Weights of a small CTC audio transcriber: 26041 training examples.
Rows from block 13 of a small CTC audio transcriber, named by matrix and row number. Rows with one number belong to one channel. Each number is 128 + 24 x the weight over its row's rms, rounded and kept within 0 to 255. All counts start at 0. Numbers have three digits each.
After each channel's rows are labels from the 100 clips, of 14976, where the channel reaches its highest value: "top examples" is what is common among them. Only what is clearly more common there than usual is listed. The data: short read English sentences (LibriTTS-R).
# convs0: first width-9 conv (model.blocks.13.convs.0.weight, 176x144x9, each kernel summed), inputs 0-143
# convs1: second width-9 conv (model.blocks.13.convs.1.weight, 176x176x9, transposed, each kernel summed), outputs 0-175

convs0.75:143137164122151125127130139169121138161113123104168141087145116126176066113145145129104137092132167131133110112176134118109105109169133144115180148117161108125125098129114159142118109142120129151136137153098118089148128137145159176176131106098116162095115162141077127113130118105117162187159116129135121119104147109110141093155139107105133106125162148132159127134165134166132115124183082151121123126141124130100139162180107160105124
convs1.75:103098106112134102118095118062171124097082130133127165171115122136142158154111105082094158099122148146051113158132107105113133163147063108146141173149143130104129111096131122138100113137125149143131122137158119120111114142147127134132107113136135136137168151138090142148083136124156119143121128140126156126130138101105123160123114094121119115117146144092138105119120149153111104114111134108109130148131151062112096149130159146106129037117134134126164141127150149112123094065152128150163140118090125130149140081101124123120129140
top examples: the word "and"

convs0.58:141174103088154096116126152156100152128121176106125131146141140126157115164096145137131124151144163176145126137110140170127116111141079162107129159134131079118144133101134128169126115118167133190127162122134129143153134153108127127164119138124118146110128139130080139138130117160115082121185137105168155108116121138094094080110134149094080106161149141164133128066111128133131134145149105103084114127115122149131100114128130137176121
convs1.58:139135113105161109108121114154111138116124153135143136135087110131133130155098131076078110143134167119113121113163081108143140131143165129085112153117166128129103157083105133130148154138104156107113115104126145088134121127084123144088141154122080143122129156069107132148165119143100166159147097091128146103145110123128112102100107116098111121133159102139146073144134105148122102115124154118141159122091171089124086130151096151120156132098126121154075092125141097103097113134110119160109113114087069126130142121073099135149140126
top examples: the word "was"; the word "he"; the word "she"

convs0.115:140136152171109080145164119092094106103102129119145135114099113108150117133080119162110120124116142120119155124152133117151151134107069108113132170126150145074131108130137087166170132122075112117092162119104122128125126114116116126136089168131105132151161121145131102081152173128092107111130139099088112128110151102105165132138173196147113098103125141175093143135140127163120119106148145135155112145113133131134098116083122125124113
convs1.115:166126139159115129133087126108125139123141126156116141105109144090117070119140116184165142116112123069107094117107119123127148123104123135086121120163094087107173110100151116141129141164139132119135125148090143131126106166156136135098102108119081133135122140152111162123173157137158114163109139160107094112079132152161104140152158125115115118147103133054127103129153141137114113080116087109177134111109149149111129105119122121133160164123103115086140094137108165093127084128113133128099159108132141147160157088112151165117138111
top examples: the word "she"; the word "said"

convs0.116:113146090142066138140130160104123094146144108162136144091155095151126123121144092113096094111114133128120145128121151162148118107185118120118114082122150113137135087124142124140134098122096120153142128080129141115056097136101134134136167101135099125111125138139184104128148127147146173143143140083148107121138154097098124113119095140117137091124122126157147114129126105142089132078161132116133133102131135142132112103174049115102108
convs1.116:184143135160085112068107099148093145134119138127130127130168152132124110100183102139144151118130128125126102122132136087162113081104129132155133116112104126124131103151133118093164114153125096095120113125081123146166092089102147087124089130106076116069099117149144090136117128112113163098141134108118102154144124107099119130149146164087121105104122114093074165111177147150113115124148123151098121136128134146106122134145142143115103095118127116102139103101092152099134147133133141119123058132129135122090123109160153147140131082
top examples: the word "of"

convs0.22:157155115118120138143160101141105082191116126133095143143136117139096098125084124090131094097165100115109110135123134136109163130089123078129123132139127128101121108131147123141151101115101111113113088092167144135112111111077113097133137110116150169156136136140072126118140177144137141100111128129120159135168163089113105122080135138116133114082114114127097160134141127135133141159122132151112136143112127143159093161053120115138075
convs1.22:171128131170094120096146130155125104130117124118116141117169157139167065115119110164155136136129122104143114108101129164152091061130141086125132096106085130082129110148094116106130075146126115131091121124106137134147130093121124070153133092095139141121153109179119129122148117119120109115125128114117176141136124091111153130113143140131125084124123069137121141132149150139131137128121114127154111090083119154131093128149097135102095126135085103138146145100099105111170144124131123170122101124118166099123154101154182127187123125
top examples: the word "him"; the word "them"

convs0.101:125151157135150107090145136131130123128126133155128169164119122121137150119191164116164167119119156120114102117132082111130098147129091101112115163107121119134095129106170137135107143099133152132097109155147137141118148112157165124162146115112117073121141134103106121142087140084111120121135115127174132104106115139135162123109138120079133104115119133127056126064129156091100078107111117093143088127119159071129118154105124117146118
convs1.101:080127122124151132173138135102178120113114131115129102124124092120161119115096149082128088147134106147121101137117107122146145166159164146149146119103122143143053114096129097140122095117117150168138127132159136080094129157124117140147167150162133112141130116124148167127142098189154102137135084136135146094095097144130127131099123096148138150138100175130119108125116074113138138107108139092113144134129116127110141172140109132144152120112137145173090118151143143162130116112128093108125118144161133132099173110154056124072107136
top examples: the word "think"

convs0.112:105203085114155153134123149115149148142086181124125102134162123112130101120144122122152146142144103112122150103154166122143122060093122108130121148102143136106159112134123124146111065133122097129104090125140110129166105083111151094099129125132163115119130148174087121112125102118122110151159138098113089099139105102111152119144154141132150118073144142138141182110128126156109098089135140138157153165141145130114121118104171143113132
convs1.112:107125142138144132109121101121090074124124107120146148110098113116117156151145166118134129144136135142103162153183165137136152140130105141117122177103025150100103115114113121127176146130140122150176107156128129099138106149130153178109146081115143123124121145092132130164113140119087142174151105116107112134129088146148123133125143108137115102119120120154121110166168115098081095129147129136196107142137123140075084175122106141124119141160081076156148143125118126145155088123141129134119135131135128110110123118102148129136139137
top examples: the word "you"; the word "not"

convs0.8:109126168118109117137128167120165121120122086101145137099132148130152108155126150119130155076124121076164116142140174166173101081144113147119133128136141073124149143138133164153122070135126147145137103144131151116093040137118152118122102132157131130154153146132131093140121091082110149130134148128118156117122124120151129119134127166152107141078088129153123116137115107128101092115139154146156134143150139151087093128163133179143120
convs1.8:127128123136119118095102105122099158113098159100078107164069159131119133136100135102136162116071101126150105149104144144112126087118105112157101138143115148102107091134119160115144118150105109141113119146149150122120140128100111103134094083141099119127124147111165102129130164126122134121110142053111091116110167135147136138083148153080120123088092105101115145076144121112118066185127148103096082115168129146129129140113133126100117120163132099131189152112154125159126133090134108098148111110124131140112121117116100108128143100
top examples: the word "she"

convs0.85:139156133123124139116118153134079123078130159113140123138129132128093113119153097099152102086164116133130120117143123130138140129130149118140145133101084139131120155095138125139143144107132115090139120112096114128143129142128104098060105101122169080132162145169154125138115136131113112130101118106093107142138082130063126127157109114152098162102124123121066128088083135138119078128114164100167115151102085169102144103107154074119132
convs1.85:080163138106114138104141125134112109120134097137120110107128093104111120132128141152143129131135119109148109149116155164095145090073162095138137156126128103035131133097135116103145134127108105140104132133081168093127110140185137072185111102163110115146103143109129085077106139093112089108100151131073114134172127127124107105143120142116147129148091122134090089124118123101113159151142121119151083127136108153085098142118130120115147148118126131126105112134061121113150139131109116106144153120121152102152130141124122111147105162
top examples: the word "him"; text has "well"

convs0.61:143149109141133095139121118141081098099104131156157118107121106117140152105076143110123140122114145128131154139107157117147136155139119139123117105105154107139128117107113100102126127123159142175079120135117081104119094080127122184144143183097082158121120146135108113098122125161137129117099117091110158089171118131085137135084115099130068097134136101134111096168127105111120124102166151123091107116111151134129173079119145129163142
convs1.61:156112139169141132128081119135130136120123137147080093148116139089057134152173190161160133139153138130159103109141158121175124149110160156147137140115132156121123145114162114139146113124130104096127173113128167119155082114104167125117115132104101140106093146154124099141097133133105133153110135130124105138154142166115111175157145140122109115150123100121143158140199169101146139098158131142112093124113127139114081139164129145160120144090124130106168116114108164104146181138126146138108094124143121152164121141115167148141138157
top examples: the word "i"

convs0.148:136150120139113123121060110105124121124142071144083124153118083136143131120072116134130139153156100161139100150110070137116109141135135098143091129112117138032103169131132158149091159130152128058147123123141149140134139153158079090118090129123157123142102171137155137132162133126130129125113143139135145108167137138129133139125128137120117132134150172150132107103119125149156092161143138147144146161116145125167142153137131147147141
convs1.148:131151106098119122087151160138117075142141134155161128133123103136122116149121138083117134143170114152116135130135109128113138095092139139111138135128138135160096093108153186097103108127084122184102138144098124100114119121124129112120107135141124123117161132111105131075133141163136126121146116120138155052122109122115150131159112086133130138101117152164110091140040133105107167152078167104114140139097135117123153119119138147136142174153143097055104155127107122129147143105108099116084117124163111155123133155149112125123138160
top examples: the word "you"

convs0.1:114141140143083148141139159097127129124076146121137108134112056122145094098131132167107140117110152141119119130127108108126106120128123114141134126121102087124116101108138150130104173128122129049149167148131138134142148164138154143141137122105132085124115140117156142115150122182129128033134154134136082154089115144113117122119129118153107148148129141090127074131110164120099146109067117156118124147117099137148124128089149101104128
convs1.1:087111147117167130092093163117134119102161142165129103101120104129133107164147110120122141118127076174126117153145114082142128149105122139108153132134102125150157120143134140146094165125063160132141182135134169148136132128162144157148166172123130108114126097142094140097145101167147122138135130128133147161148086135166137105165130151117133126140131156110133082151045120143133131144110103119173128155184122084145131127130112120087150157119143118110133114130120172153137137100119102144142140120111093153169125103159128122111137170
top examples: the word "in"

convs0.92:155131162148141166128142147079137124136165136101101121136125114130120128125101077116143109120122116137122157121127118161155144141185126147128150137164113162163160106141153139103056155133117129076126110132075146104126147098115149134140070119128120138115084159122172184142122127094120161115086136116172099136161125145062153098152102120140104138126103097110116117123130153130140144162129105162160104124126102139104126128128135114100117
convs1.92:156157091148135131149118101129142144117108151119091124138123124157122083151114135126088134102177155092170147111134182137125121158120143117085137079150129151090131138152140145130095115065132156118129155141146100127134139118106109104128141079111148117150107124128121134116135121144188113166149112119123124155141157127096106123125138078073121134114144131167134049119120066078172103152124149145143147141141141130137145180111161143127164112115124128171095130136132097107135111111134133098134108119135108113092127120111161081146125141
top examples: the word "i"; the word "what"

convs0.27:143136117137132107119110132173079113111082102129081123153066146078149144154124122159107098104132157128085118111128125124103114152092101141140149127115142120156138151108116119083135126105086142151116131121162121130129135103106134100156140127113145137124122131142109057116091125167128130077168139114125124115111112148161158134124101109112144091126170091155097161069145127138157106138171161146121158117116134115142167100121082122121147
convs1.27:118126152147114107101129151150129126136133152152122133157142103106155100153139114104103120124114137122159091139133136079166111143122151130121128100113111104164150126116101144063111152129078103134092127091165138131111154157111109165135151146125132128126140168116132140070155124164111107110126136130117137104081095122106186078085142173130117133101139182131129113125139134155121168149123143110103137141125132057142107139116147112115140171121110110123175156151107135123081170166125137145112122118132109194151146124094154097115145098
top examples: the word "and"

convs0.156:130106110169123098141091132091054142127142090088092095084118083157152122116114100159117111139092135115199112130120125149118138149129106132114147112134156140093146111140110153151148134149132134156138142108104134124135122149115105104104101164112144133103095137111144084116159172137107106097174148120057105150138161117139150138141182174096104108093137136153104137114137125116135134122149135139161112144110120133164117120128114135156123
convs1.156:148109166111132125073131081154135152163123135114148128123125132149122126127086093157107142158112118147126149121166127104115120084156110082093115122122115116108157108127123183119132135164118077135099143183141078101126170121110143115096129106125135131160114118093121130123147105135127103139101135159141133087080146090125119118120171148163106129116129163111128133104101148129150124158135138076125144100116123147145159104171081124136119158174159111095143114126155131120138127134112132140137185104133134191159079135137166128111160099
top examples: the word "was"

convs0.129:113156114110159057084103151112100135098138159152116145152142110153107132095142133074146144102161126144121124135121127134111168134118136143119100109091090082147149136154101139176108128132145159070108102128160111141147114099142097125113087133127115130111082172102052112158150112122150126123090095123132120158105102132152118112111096130133138172133118114139079134098138114124079105114127152106112124147119154121139112151121148133111129
convs1.129:064168137107115129118122129122086091148127134126120171054119131105102117124137140121116105154137132130123124186143127155152123112064120104168148187135103135171093111098126146129165103075126148155144101116098104100132134143110119152140152123116144111119127173124131130131149109143163149114123126133113128153125170172123176187124100106117123137096130132131102142140153137110101134153106167146188120139152159154099107111144112121134093159150096152148112121136138148173120104145107116145098110142151121166154105134148141114097123129
top examples: the word "you"

convs0.67:103168129156117156144115157156140168107131124141134165134135142101169129108127145115148144133149156145132105137165161150126122162134165124115127129125102129131112126108127105122161144095166118124112110131103088130149110104126108145128162118164104136147117144153149058150147093138113136131158080088144146113175062127153143149075114105109113130169136112147065127138149097137136066116136113130138078125109098137170131084127137133115127
convs1.67:080140160136102126102132143119128154103108138146141140104111143131145098129102090113116077161101105084144108134109079153069068133118150104108140103125115137117150128118132157156159096087101145137127136114116139129108121156134142120093094093116104123143105156134125123150124164120127144132164127136098130148121113096121103114131146133150124136149159150132173109102143092140086121142109091118149146145157097076141142125090109135085146142141093171132086120123146141090080145069138131109140161132087078130156093157157135123094116098
top examples: the word "and"

convs0.66:126122083154126098135113147128111148157125097162092154148123122141099107117101150121130073112168130140108095120144145121103123133117133084141131111147100138124111170127124125111147126090096119135093113102112100137120102166107071110098097118145135171145140139157129122121140092129128191150123119096148124124163125123118094130099046100127123120154095121110095075134119129137146097146118117113144120114115077168148108118127092100074119
convs1.66:130146083117111103128132151135094162112086147144103128104170126075126118157121080127121135074148154120157112126121142114130065140120135097125094124163113131128122123138115134117102098117108104145076124137104162148128093089123125080132087095158123123123087122151148080139111133120090135096150136103118129172159146075070154109107150141113131117093113102137092099128118120157145112103181097111125105103127161141153124114136130103073125125124130106091153148118108097129116134121147102134110079121117129107107151145127160102168127115
top examples: the word "think"; the word "of"

convs0.131:120113129155149114125138107112118134145135129133118116098114071162107148100093124108098138133076155143104130134089132133124142158160089138151121139164124100085100143114121147192144157146165124127146119134104120136135136127146100161094167196164072082139115154081141146148140131116129112054112128135048137118095114127150102145130100158160097135139136152117118116127126119143122149140111158145122124147104105143130142115107122140123137
convs1.131:151108126110102126113081145142109160162104118120104155137146146129078162098098094128119137124146079120086171170122140098173160159105112126092110100113137136155155055132113180120102132153109106142140111136099142103161120111112150106127133177102048114088122093141117123085153128120138148133092136123131169147110143104103145151130134156169091118126126104135106143124133099111144163150106139116126105105134116145098124176136125133107130153116107152109136111119155161081144146147108174118138132117129119120172134117101125139122157128
top examples: the word "she"; voice: female

convs0.87:111132108148146108127134127171077126130092104130113149080127166134142090134060083121102133120148114097142141132121170141138157171122147136124122151134133169094137147152110094147151126130135120141091122119116112140162094135147076158189158173136155156111142145123085057104152127125138117138114143125122102131160144144156136126110108147111136100098109135182159133118139102143174128107152142141121132121130164134134126109136137167170131
convs1.87:152124122114110128159103130174112134149143117124163116136116154114108145139137110143179166153123150136111136149075163103149109175119082109136117124108090104114147102132107142092127127128128131109154099153132111134108082108107134128140113067135080111093114197140118121156084141104121138170131129118137111145158136108125104168164151145139108097156143109093130158121103163115117113132157156145153162097089095161084121139148133153141139137132108149097141126101129156121146154103154160125059107132123135165111134101125190150135133131
top examples: the word "not"; the word "did"

convs0.139:143176138123084115126106130145112078113150113116150122140132132119114088145147100134126121108140150121116095120120134146102140141145140145111074104135100103162121134105130118131134104122098041103144136073136133111073113153136103133122143142132141121145116166169141098119137123152136129121149141125101102052141101132120135123115090129114134153113135099128105145110114040107136088085112131116117114141089150119099121160105147095146158
convs1.139:129158154154104158094164126126085118128130177142127143120100125128157090132121106149163160142113138141127095135128125103175061107111102085122120100159083098110126147155083115160128158120138126166144154147104155144120108114142121126163115142084156120147107154136135101133122108090086119123124139113117132152136110085115121144127166120125088106164159102129113118061133186147115131148135129140138096112121117140072097096106093175160123109146117105119149142099124155147114122125099149145127097133088135156131100092125114130140081122
top examples: the word "yes"

convs0.143:110119079125135112092134114138115132131139155144118128143113124123091173135147129098106100110086143135157153110055118128077081105128141139141073078108183156142152160130113149147145128141145125124126107122136094145118127113105130088105110162149132118113143138064141132129108120160111114126096150160130146122152089129141157139140123076149100137158117124118140105104182123108089137164125155150114086153129139132176124129106140151160112
convs1.143:137146113148136116103177107099087121118135116142138150130151162135120146102135160165154110140148127147144133167122166124111118166139133101159120116126155148146133130140130150078142090131122118154147116108157105102130109112144148129123131189139138141179122149130129140111149099188143089163112112147148166104115120166101149083158147131148113143125101162199052161156130092106134150071123154142111175108138114113127120146071140133127153137125098097144101144158118110121133117120123142093141106142151144108157149115159155146133137097
top examples: the word "not"

convs0.53:070159169143155096134137131123132130092167105103137150129154124143124155118124099129144153167132139131130099131136133150112117149158098095110113154121171138111124121122130097140136142079188154152082109129142138131130180069108112103140086123148140121121087122112150106138158163098107083128128138112119165147119147168164132131124141131094092114119155150134124145118153110131119124152190103118134105126130118067094126091146091139164127
convs1.53:131131123142138118125110129153159125120144113146094108171154110125136064106101132114057057201106109119130132133174098108107100119164169122158150133106137131135104120111126174133128078129135120106146138083106141091082163130111132136104119149121092158131120125135138136117137152148152112077145095095127147077159121158126119133130104076116128137108109136112154138142136099131135141112141114089134141102117140149094107108120117122087127138132142135149070160143165121108151144125158120192150121128144106145129101166114108138131143113
top examples: the word "was"

convs0.71:086144105146105145126129141104156136100079124176133108135131130141143132146127145143113140102109150134124135105059108127156108151106119085084115051128173132138121163144122137128116113144149140138136110107136127164105151150159139136110084153117149139122142155107077081081141144147158151105178151121178149125153138143101157122116140109098093161130116150130132125094138144127122156163114118111129110124130109138151124166077113144175150
convs1.71:113147120105145133135154159122103169148145146110119117087121134133117115114138143137146138142155163139129105157083138173163160117122114129112112113133140135141089155164101099159091096126099134153127153171153155128143131122124154160109147131178068125154083159180160131129156094162126164147146123140129178109082112102107163137135135079141124106141123153133130141144133140146119169135144147102129094108072160104155119142112094128145135168116157087150124146127148156148060136107114108106120146141147117106106170134145089152142150120
top examples: the word "think"

convs0.145:107138091132166136130146182144152124142143115122161104132159152135139112106133130130152127114096110119095160122127132130123119062162125112131147128177133116146142116114123130107134107094109118144114119120144133119114119102114145112144157142140162104137129136114142139134145127144106090103167155142128131139130140141126148131123129100144118144090104100166048138078089168045104131108140114121159102155141092123153076166097180141177143
convs1.145:173132119160105106100150075137125126124148126105152068095106124124133131119098148107180136148126123128130077132151074103147126119156111106097135094073132089130088125135102109130136160145121113151121100140146093128149114149127136093121100146100171129117079108098137139115132182130138123174125121097136137091081130124150097111091094120108112136113108149165118131108148094125145139125135177123115147138100150111134148170122117133146117119151119141165113120126149097147154133114145127145169101103156114089112179081151088105125091117
top examples: the word "was"; the word "of"

convs0.6:129131118140157132146119130092088127123170123098133144140130086120125131092087089110137099154076072119112152124153142159106097096105136096147141125150152121100125117103096158134135146114137134107160105104111131138117127112048137098121066080141127079142107086150157168128112119136135138145118120121117139158134130145133086099130162097120174164121153121134127126092111148110133122158151145180129084115110143121149104140128134115090125
convs1.6:140126133152154114125092141123119122127096123114101077149103153158106120117173096154116105124122137101145145063151154150126062129110131106128144122088081146155146099137138120128105084133141122111114118165138119127150152111177163095137096103105113127111095098150145151128151143121130149126135155132123099140117150162086111140167156114120125087133131085101092152131134123129125164114134121141091159087150113119089147077127106126131151113111113159114089138114116155074136140157117138131165095125139107152129152107146185190116113104
top examples: the word "was"

convs0.63:150120120190142125142113155114105132050134112110137105101114124134115143104089134126128134114097106128180150172165151107115134127124118131119183137123128116116104082140113080136172151140128126162132117131097153144131134114124122126069100193138129178146138122112158148099106119145120118120166090100161096148150139099129140147111155162149137156164168143148112141158140140130132124122131135158120098146120118146119145084138151099078107
convs1.63:162124137140123150080058136129102158154096123160117105119136134132080155126179090154163137104128127119111099129103182105167118091104130147114116139114143133093167102131142142128119119153139110098110134138119160147164124096125156103113113142148127112110143110136134121116127121131097183116094144149118123157132171106103105152151148161111105115181128112105107168109169168089150128054130125144105095127112129115095077138161104095155123137154149102089135105122118139136124147140088148131118165122128119132160110099120150158139135109
top examples: the word "she"; the word "said"

convs0.46:115133109099095124082116119095103137132115145138129130126111121160093100123154114170126115128129141116139143097128153086157131156154138104101112149123069125139052138099112118089113124084099141122143133123130122102087147099132162114132148135118115120115096130130126164123137146115126063161129138144110117145072132116146120108110089136131104140135111121094052074169110140149105136115133137141098136140133068112125145097136095140150087
convs1.46:081148109097119110150119211146168139106122101117105094131123122112130110135111102110111139089131109132143120167139121119123126154164179142108117095141133061111112131080119146152063143116100135120109168147151137112101130106129116117151155086150117129109157098122126128138145130138102116097150097150103106134146178161136132137106104151115119142109150108146151132068095095154138132135101136150138160129165151139140129167169146114082141097085124130176137170129135122130132135163147092136124141102136135135097115149151129154097159157
top examples: the word "and"

convs0.25:098139090120155087148132125164082144163173095121130124138133130133133115141076099127132107129117075140092129143136130140103150051157163136150146126145172146090161114142137109116157128092149112146126120106117139128150110142080128115152128136089143092155132103171134136112103110126099172154157134126157113150167124159126112104134156143139127135116129094179144141105114127070110112139150143155134095143119148145088088150130162120132105
convs1.25:158154137126128098132148085125132151133139131073134100121095097144132124172151133091064138131140132128128117101158069109111131127129126133116106102071154141147117085118092137118158138140110141131121095158138110119130118132169142112171090115158138130134102146149097145108127183093138131157128120125121094068095139122121114074090115121131114112102136115132099157138081130123142159158158161135137146113090162095148137054115138102133097140133131100099130123117112155091111129108146106154176132081133144129093160119115153118119123125
top examples: the word "was"

convs0.124:113114128155126105139152133138103129141126094148151124147143107092066134163114090157133099163117124137146119111125066111110120102114134172154092120096147116079085158126112102109134114144135093098135096117141122169121150138162082099101123159137154109139151148122143118155138132123131124148186113148090136101096101145155104143140106074071088175112123150144163120075130136143137134134135098137132142111117139090129109108124151145146116
convs1.124:122125127137159106107147131135125097073184135164115126117070113137150106079140147140111125115155121154149178143165142153146121080165099117133125123116077121121123131089164145117103083121095122129128124104136102135135091108128124155096134107158139145135106134116145117091087086151071142119154095106120159114114175106137140133118166136149124114127122142110102102133057142148140128154085153138122172121107157123150103110135109140080131155136155111138080117135119093094117137091115140145127128112156099133108130115101101109139172104
top examples: the word "i"; the word "not"

convs0.163:120112089117133125101105121122144127117165136110103130155131105137114150111133136141135106141127146151137140142072111129156095131145117167166096135133160128118142142103132131136106160096157136167130146139130174156126150126141149064139135099152138107140117129054158170181124113151124063098138116159139114145123114122152119148121152151128161142131180141097138149060155162131111146136124132145130146136108139127181156101114135090181119
convs1.163:146093125139147108090153142155142097137138082103113099146081092096107111154103168101136086140133086128138143106137132105133145127130127151096136097104120109101106144114111178081114135126076106140117135124109125118131117083107145123119145154123132140159100089088115153042160104166149105105115110131150115119112142138125102110133119069114133130106090134141114152149105114105170130093115142136107159070136140125110138156115084122139096148112153134167099154145111105141158105116175125122119132114134115073107109158128136107125111113
top examples: the word "was"; the word "he"

convs0.0:158103094087147101131123127093130077112124117129127118133127119115125112146150110097101098132098144125144060129146139114130093140129141127100147092143127144132138140127082089125000123142114110064161120103156129117110128134135128109134088141113144111113104161124098095129095119098143127113099109139134119103075134124132163149124127135081104126154117147152127125101130123102136132116149102126111142112110159129148120161148107149110118
convs1.0:092166113100139128170136156143160110138124149148130136138124122154169191181097073156127149120161096169145151106107131105140112141100134132138122112125098160143115142121142153136110122102144118154072158103084156119098131106086102128122162137157172124171167142140157099125106111155114130134159113137168152160133099121103145145152119090131120122127107132101119124131144143095139116165138183111108086130150131150147130142096168126154120159182136122157117119108165142121126131115146120109092157099137123172147099161154119117134086133
top examples: the word "i"

convs0.17:119156099078106124133118103107106148156122138112145146157104149124109143118138099098105091130118124138140119105178172121129081127157096149131122148096108117119090142090113103139096117136107113123149099112112149110133120085133121114108114138134107150112097132117118127100107099105089081141095117110098123155098101084124149134132126147143108119106099131105128130130144098135122097100184125165088108176121047142116164081159103117091114
convs1.17:104139118106116096096106105114097090118130150094105143192113141115127154152091133131099134106101142110105120144148104093142157149141088121137122140153140182122133132119111144131109126098134123176132153107125144093097143123156130106162121131131153117139157142103159121154101131144136121076138159122153107145144131144115145175139156100128107139125151137124080110197146069115121098174119124151066133150171156116119156161114103093111145135079134096165127164125141144110135115143134109145123146087115087173135101109116141132092151145
top examples: the word "you"; the word "she"

convs0.3:123170135122136130101093121113141144167132144140145137149167135131120124099125111118166102147111092166127135112093112150111131097102070146121091156106125085149115151125164138177148128137136143119125133130122125127123142164123146131114136146147105105163110082088152148116114137138122167070131103122137137089139146138161115158089181116087144132147138122152088140142171149077140092162070125142133092139144163121135096129071138140115116
convs1.3:118111135116147141147154122123113092143128112129124119095121133135157106096084118129118126128128118106084098119139086150112133121077156132101117110109107122143147130114137125147138066122116123132148087110117082104104130143175114118171145148145122160105129110103114137136126090128178136167128049097157133146101172135164096148144107122174126114078110095145153123107127108118127113063102124085187149144124120118117134145148106136072136110117112160132126102132111110130165143126152132144170105132137087100106111101156118110084158117
top examples: the word "i"

convs0.23:123162132109123115127154132167128096114155098167126119148141114146109143154141098159122128135136101133114123132123128109089153125131165102118118147104133111121123114130087107111081112149149144000160127110148167121128131125145118115106166140111154135113114123111112072133173140081148142151135145128144108168141149157168139153116138142125131127130123167134169117131141105124121133122158143118097134155092162150073118166127130113142110
convs1.23:148150095119153133138134141074143093121166130148123103133122119150141106145129137133153139151135093153139152122091145124141077124164167114138105152112126155148118125109145147126173121053126118109126103119102124076090147104086123144150101179194159080115143151154129098104133147131135125088144129141127136090113136163122141146121130128145124111089126159157129142104131124062103145125105121175136135150143112130161099093093154141135127154135131126128134129105128136142113173102104123077120167129156150127099092181135134135138092163
top examples: the word "you"; text has "what"

convs0.130:142134153108143141135192125141110164111127116097129174149140129105120163148115091145140160106174116074131132107170107135149123106096132137105170143152137154069109168124113132109100097139084139114153118133167138177120174070140117100110130133082151120123153132158083114114138135133122089148115142158142106124060162137137107131149158154095120149102122121107131129089099139122166138110128108131115145098143137134120122155142125131123144
convs1.130:110147129147118142155155141142107142096152100060149106145137122127108110106121132087142116143143118094128155127079140143125122143149135154136133154084132150165094128067143098134152124124138127109139077044150132117133155150110142147107131133132141124142167138141125131122124115138121121053144102105141184143140141162120126117112167140121121122138075099102101127163106142118128117137109130115082108147100120123154149147098152126081106125163132135095091100143115069143119138116140115149099136135104142130085146100055132146125136147
top examples: the word "not"

convs0.152:163107096154163059139133162152104147135109107097147132140112137063093162152083152125112119106115127118163136107113095138106099120091128148128099129122156135113144153108124158112151122033129154161090109144138135149126140117128092061140122134080109107150130138133130139167105128147101135108154128146100147117133093126125144139124118131104104133107167125133083153077132142113149129172129137144134124135139142149148154138123146115142133
convs1.152:163117122148135112098127109150143151137145135073108148134117077111135133138138135076123091142152111141175102125141107156142146103108143144131129144110164131117138123126097111097149111144072087145127107123118135117095146128160128112135102083147109162134120147078144127083140105157148111141149121119170133112110118145089149100088148154094130137105117143151099125159092123117143145139126146123140171137115118121135121150132102126114140093151150082101131097154144073137114106141158092152152149115095101160079185147085133106164159069
top examples: the word "of"; the word "never"; the word "have"

convs0.158:097142130143114112075161135125126090136139145130157105139131141125119128116154113102153150154112120126128155112171100147126162136148185124129123128098095113169154161126090099141111105112113162101137137127106122140139123106108143159075136108142079131092108141140139119139107056118087156152107096115152145147177121128132140131116126112128143115124107077183110146133139127124091082061150132132141066126133130144123111164142137108100149
convs1.158:094138118117119095110121127125104152100104137123129134153129148166103141114132098127114108149116167171156152142125145103082117179136159101119118117165167167082140136130090154136135138173096109139132123077137117116119126121140124136119133160116126125168155131110121110154135142138144100130082143180136182125114138145113154075123101132175102150155119130143106108085123098145097139130101093119142129155142104138134132133092123103120087087082089184124133072138144110122111164137114121115146153100133115165085114134172142136085145155
top examples: the word "you"; the word "how"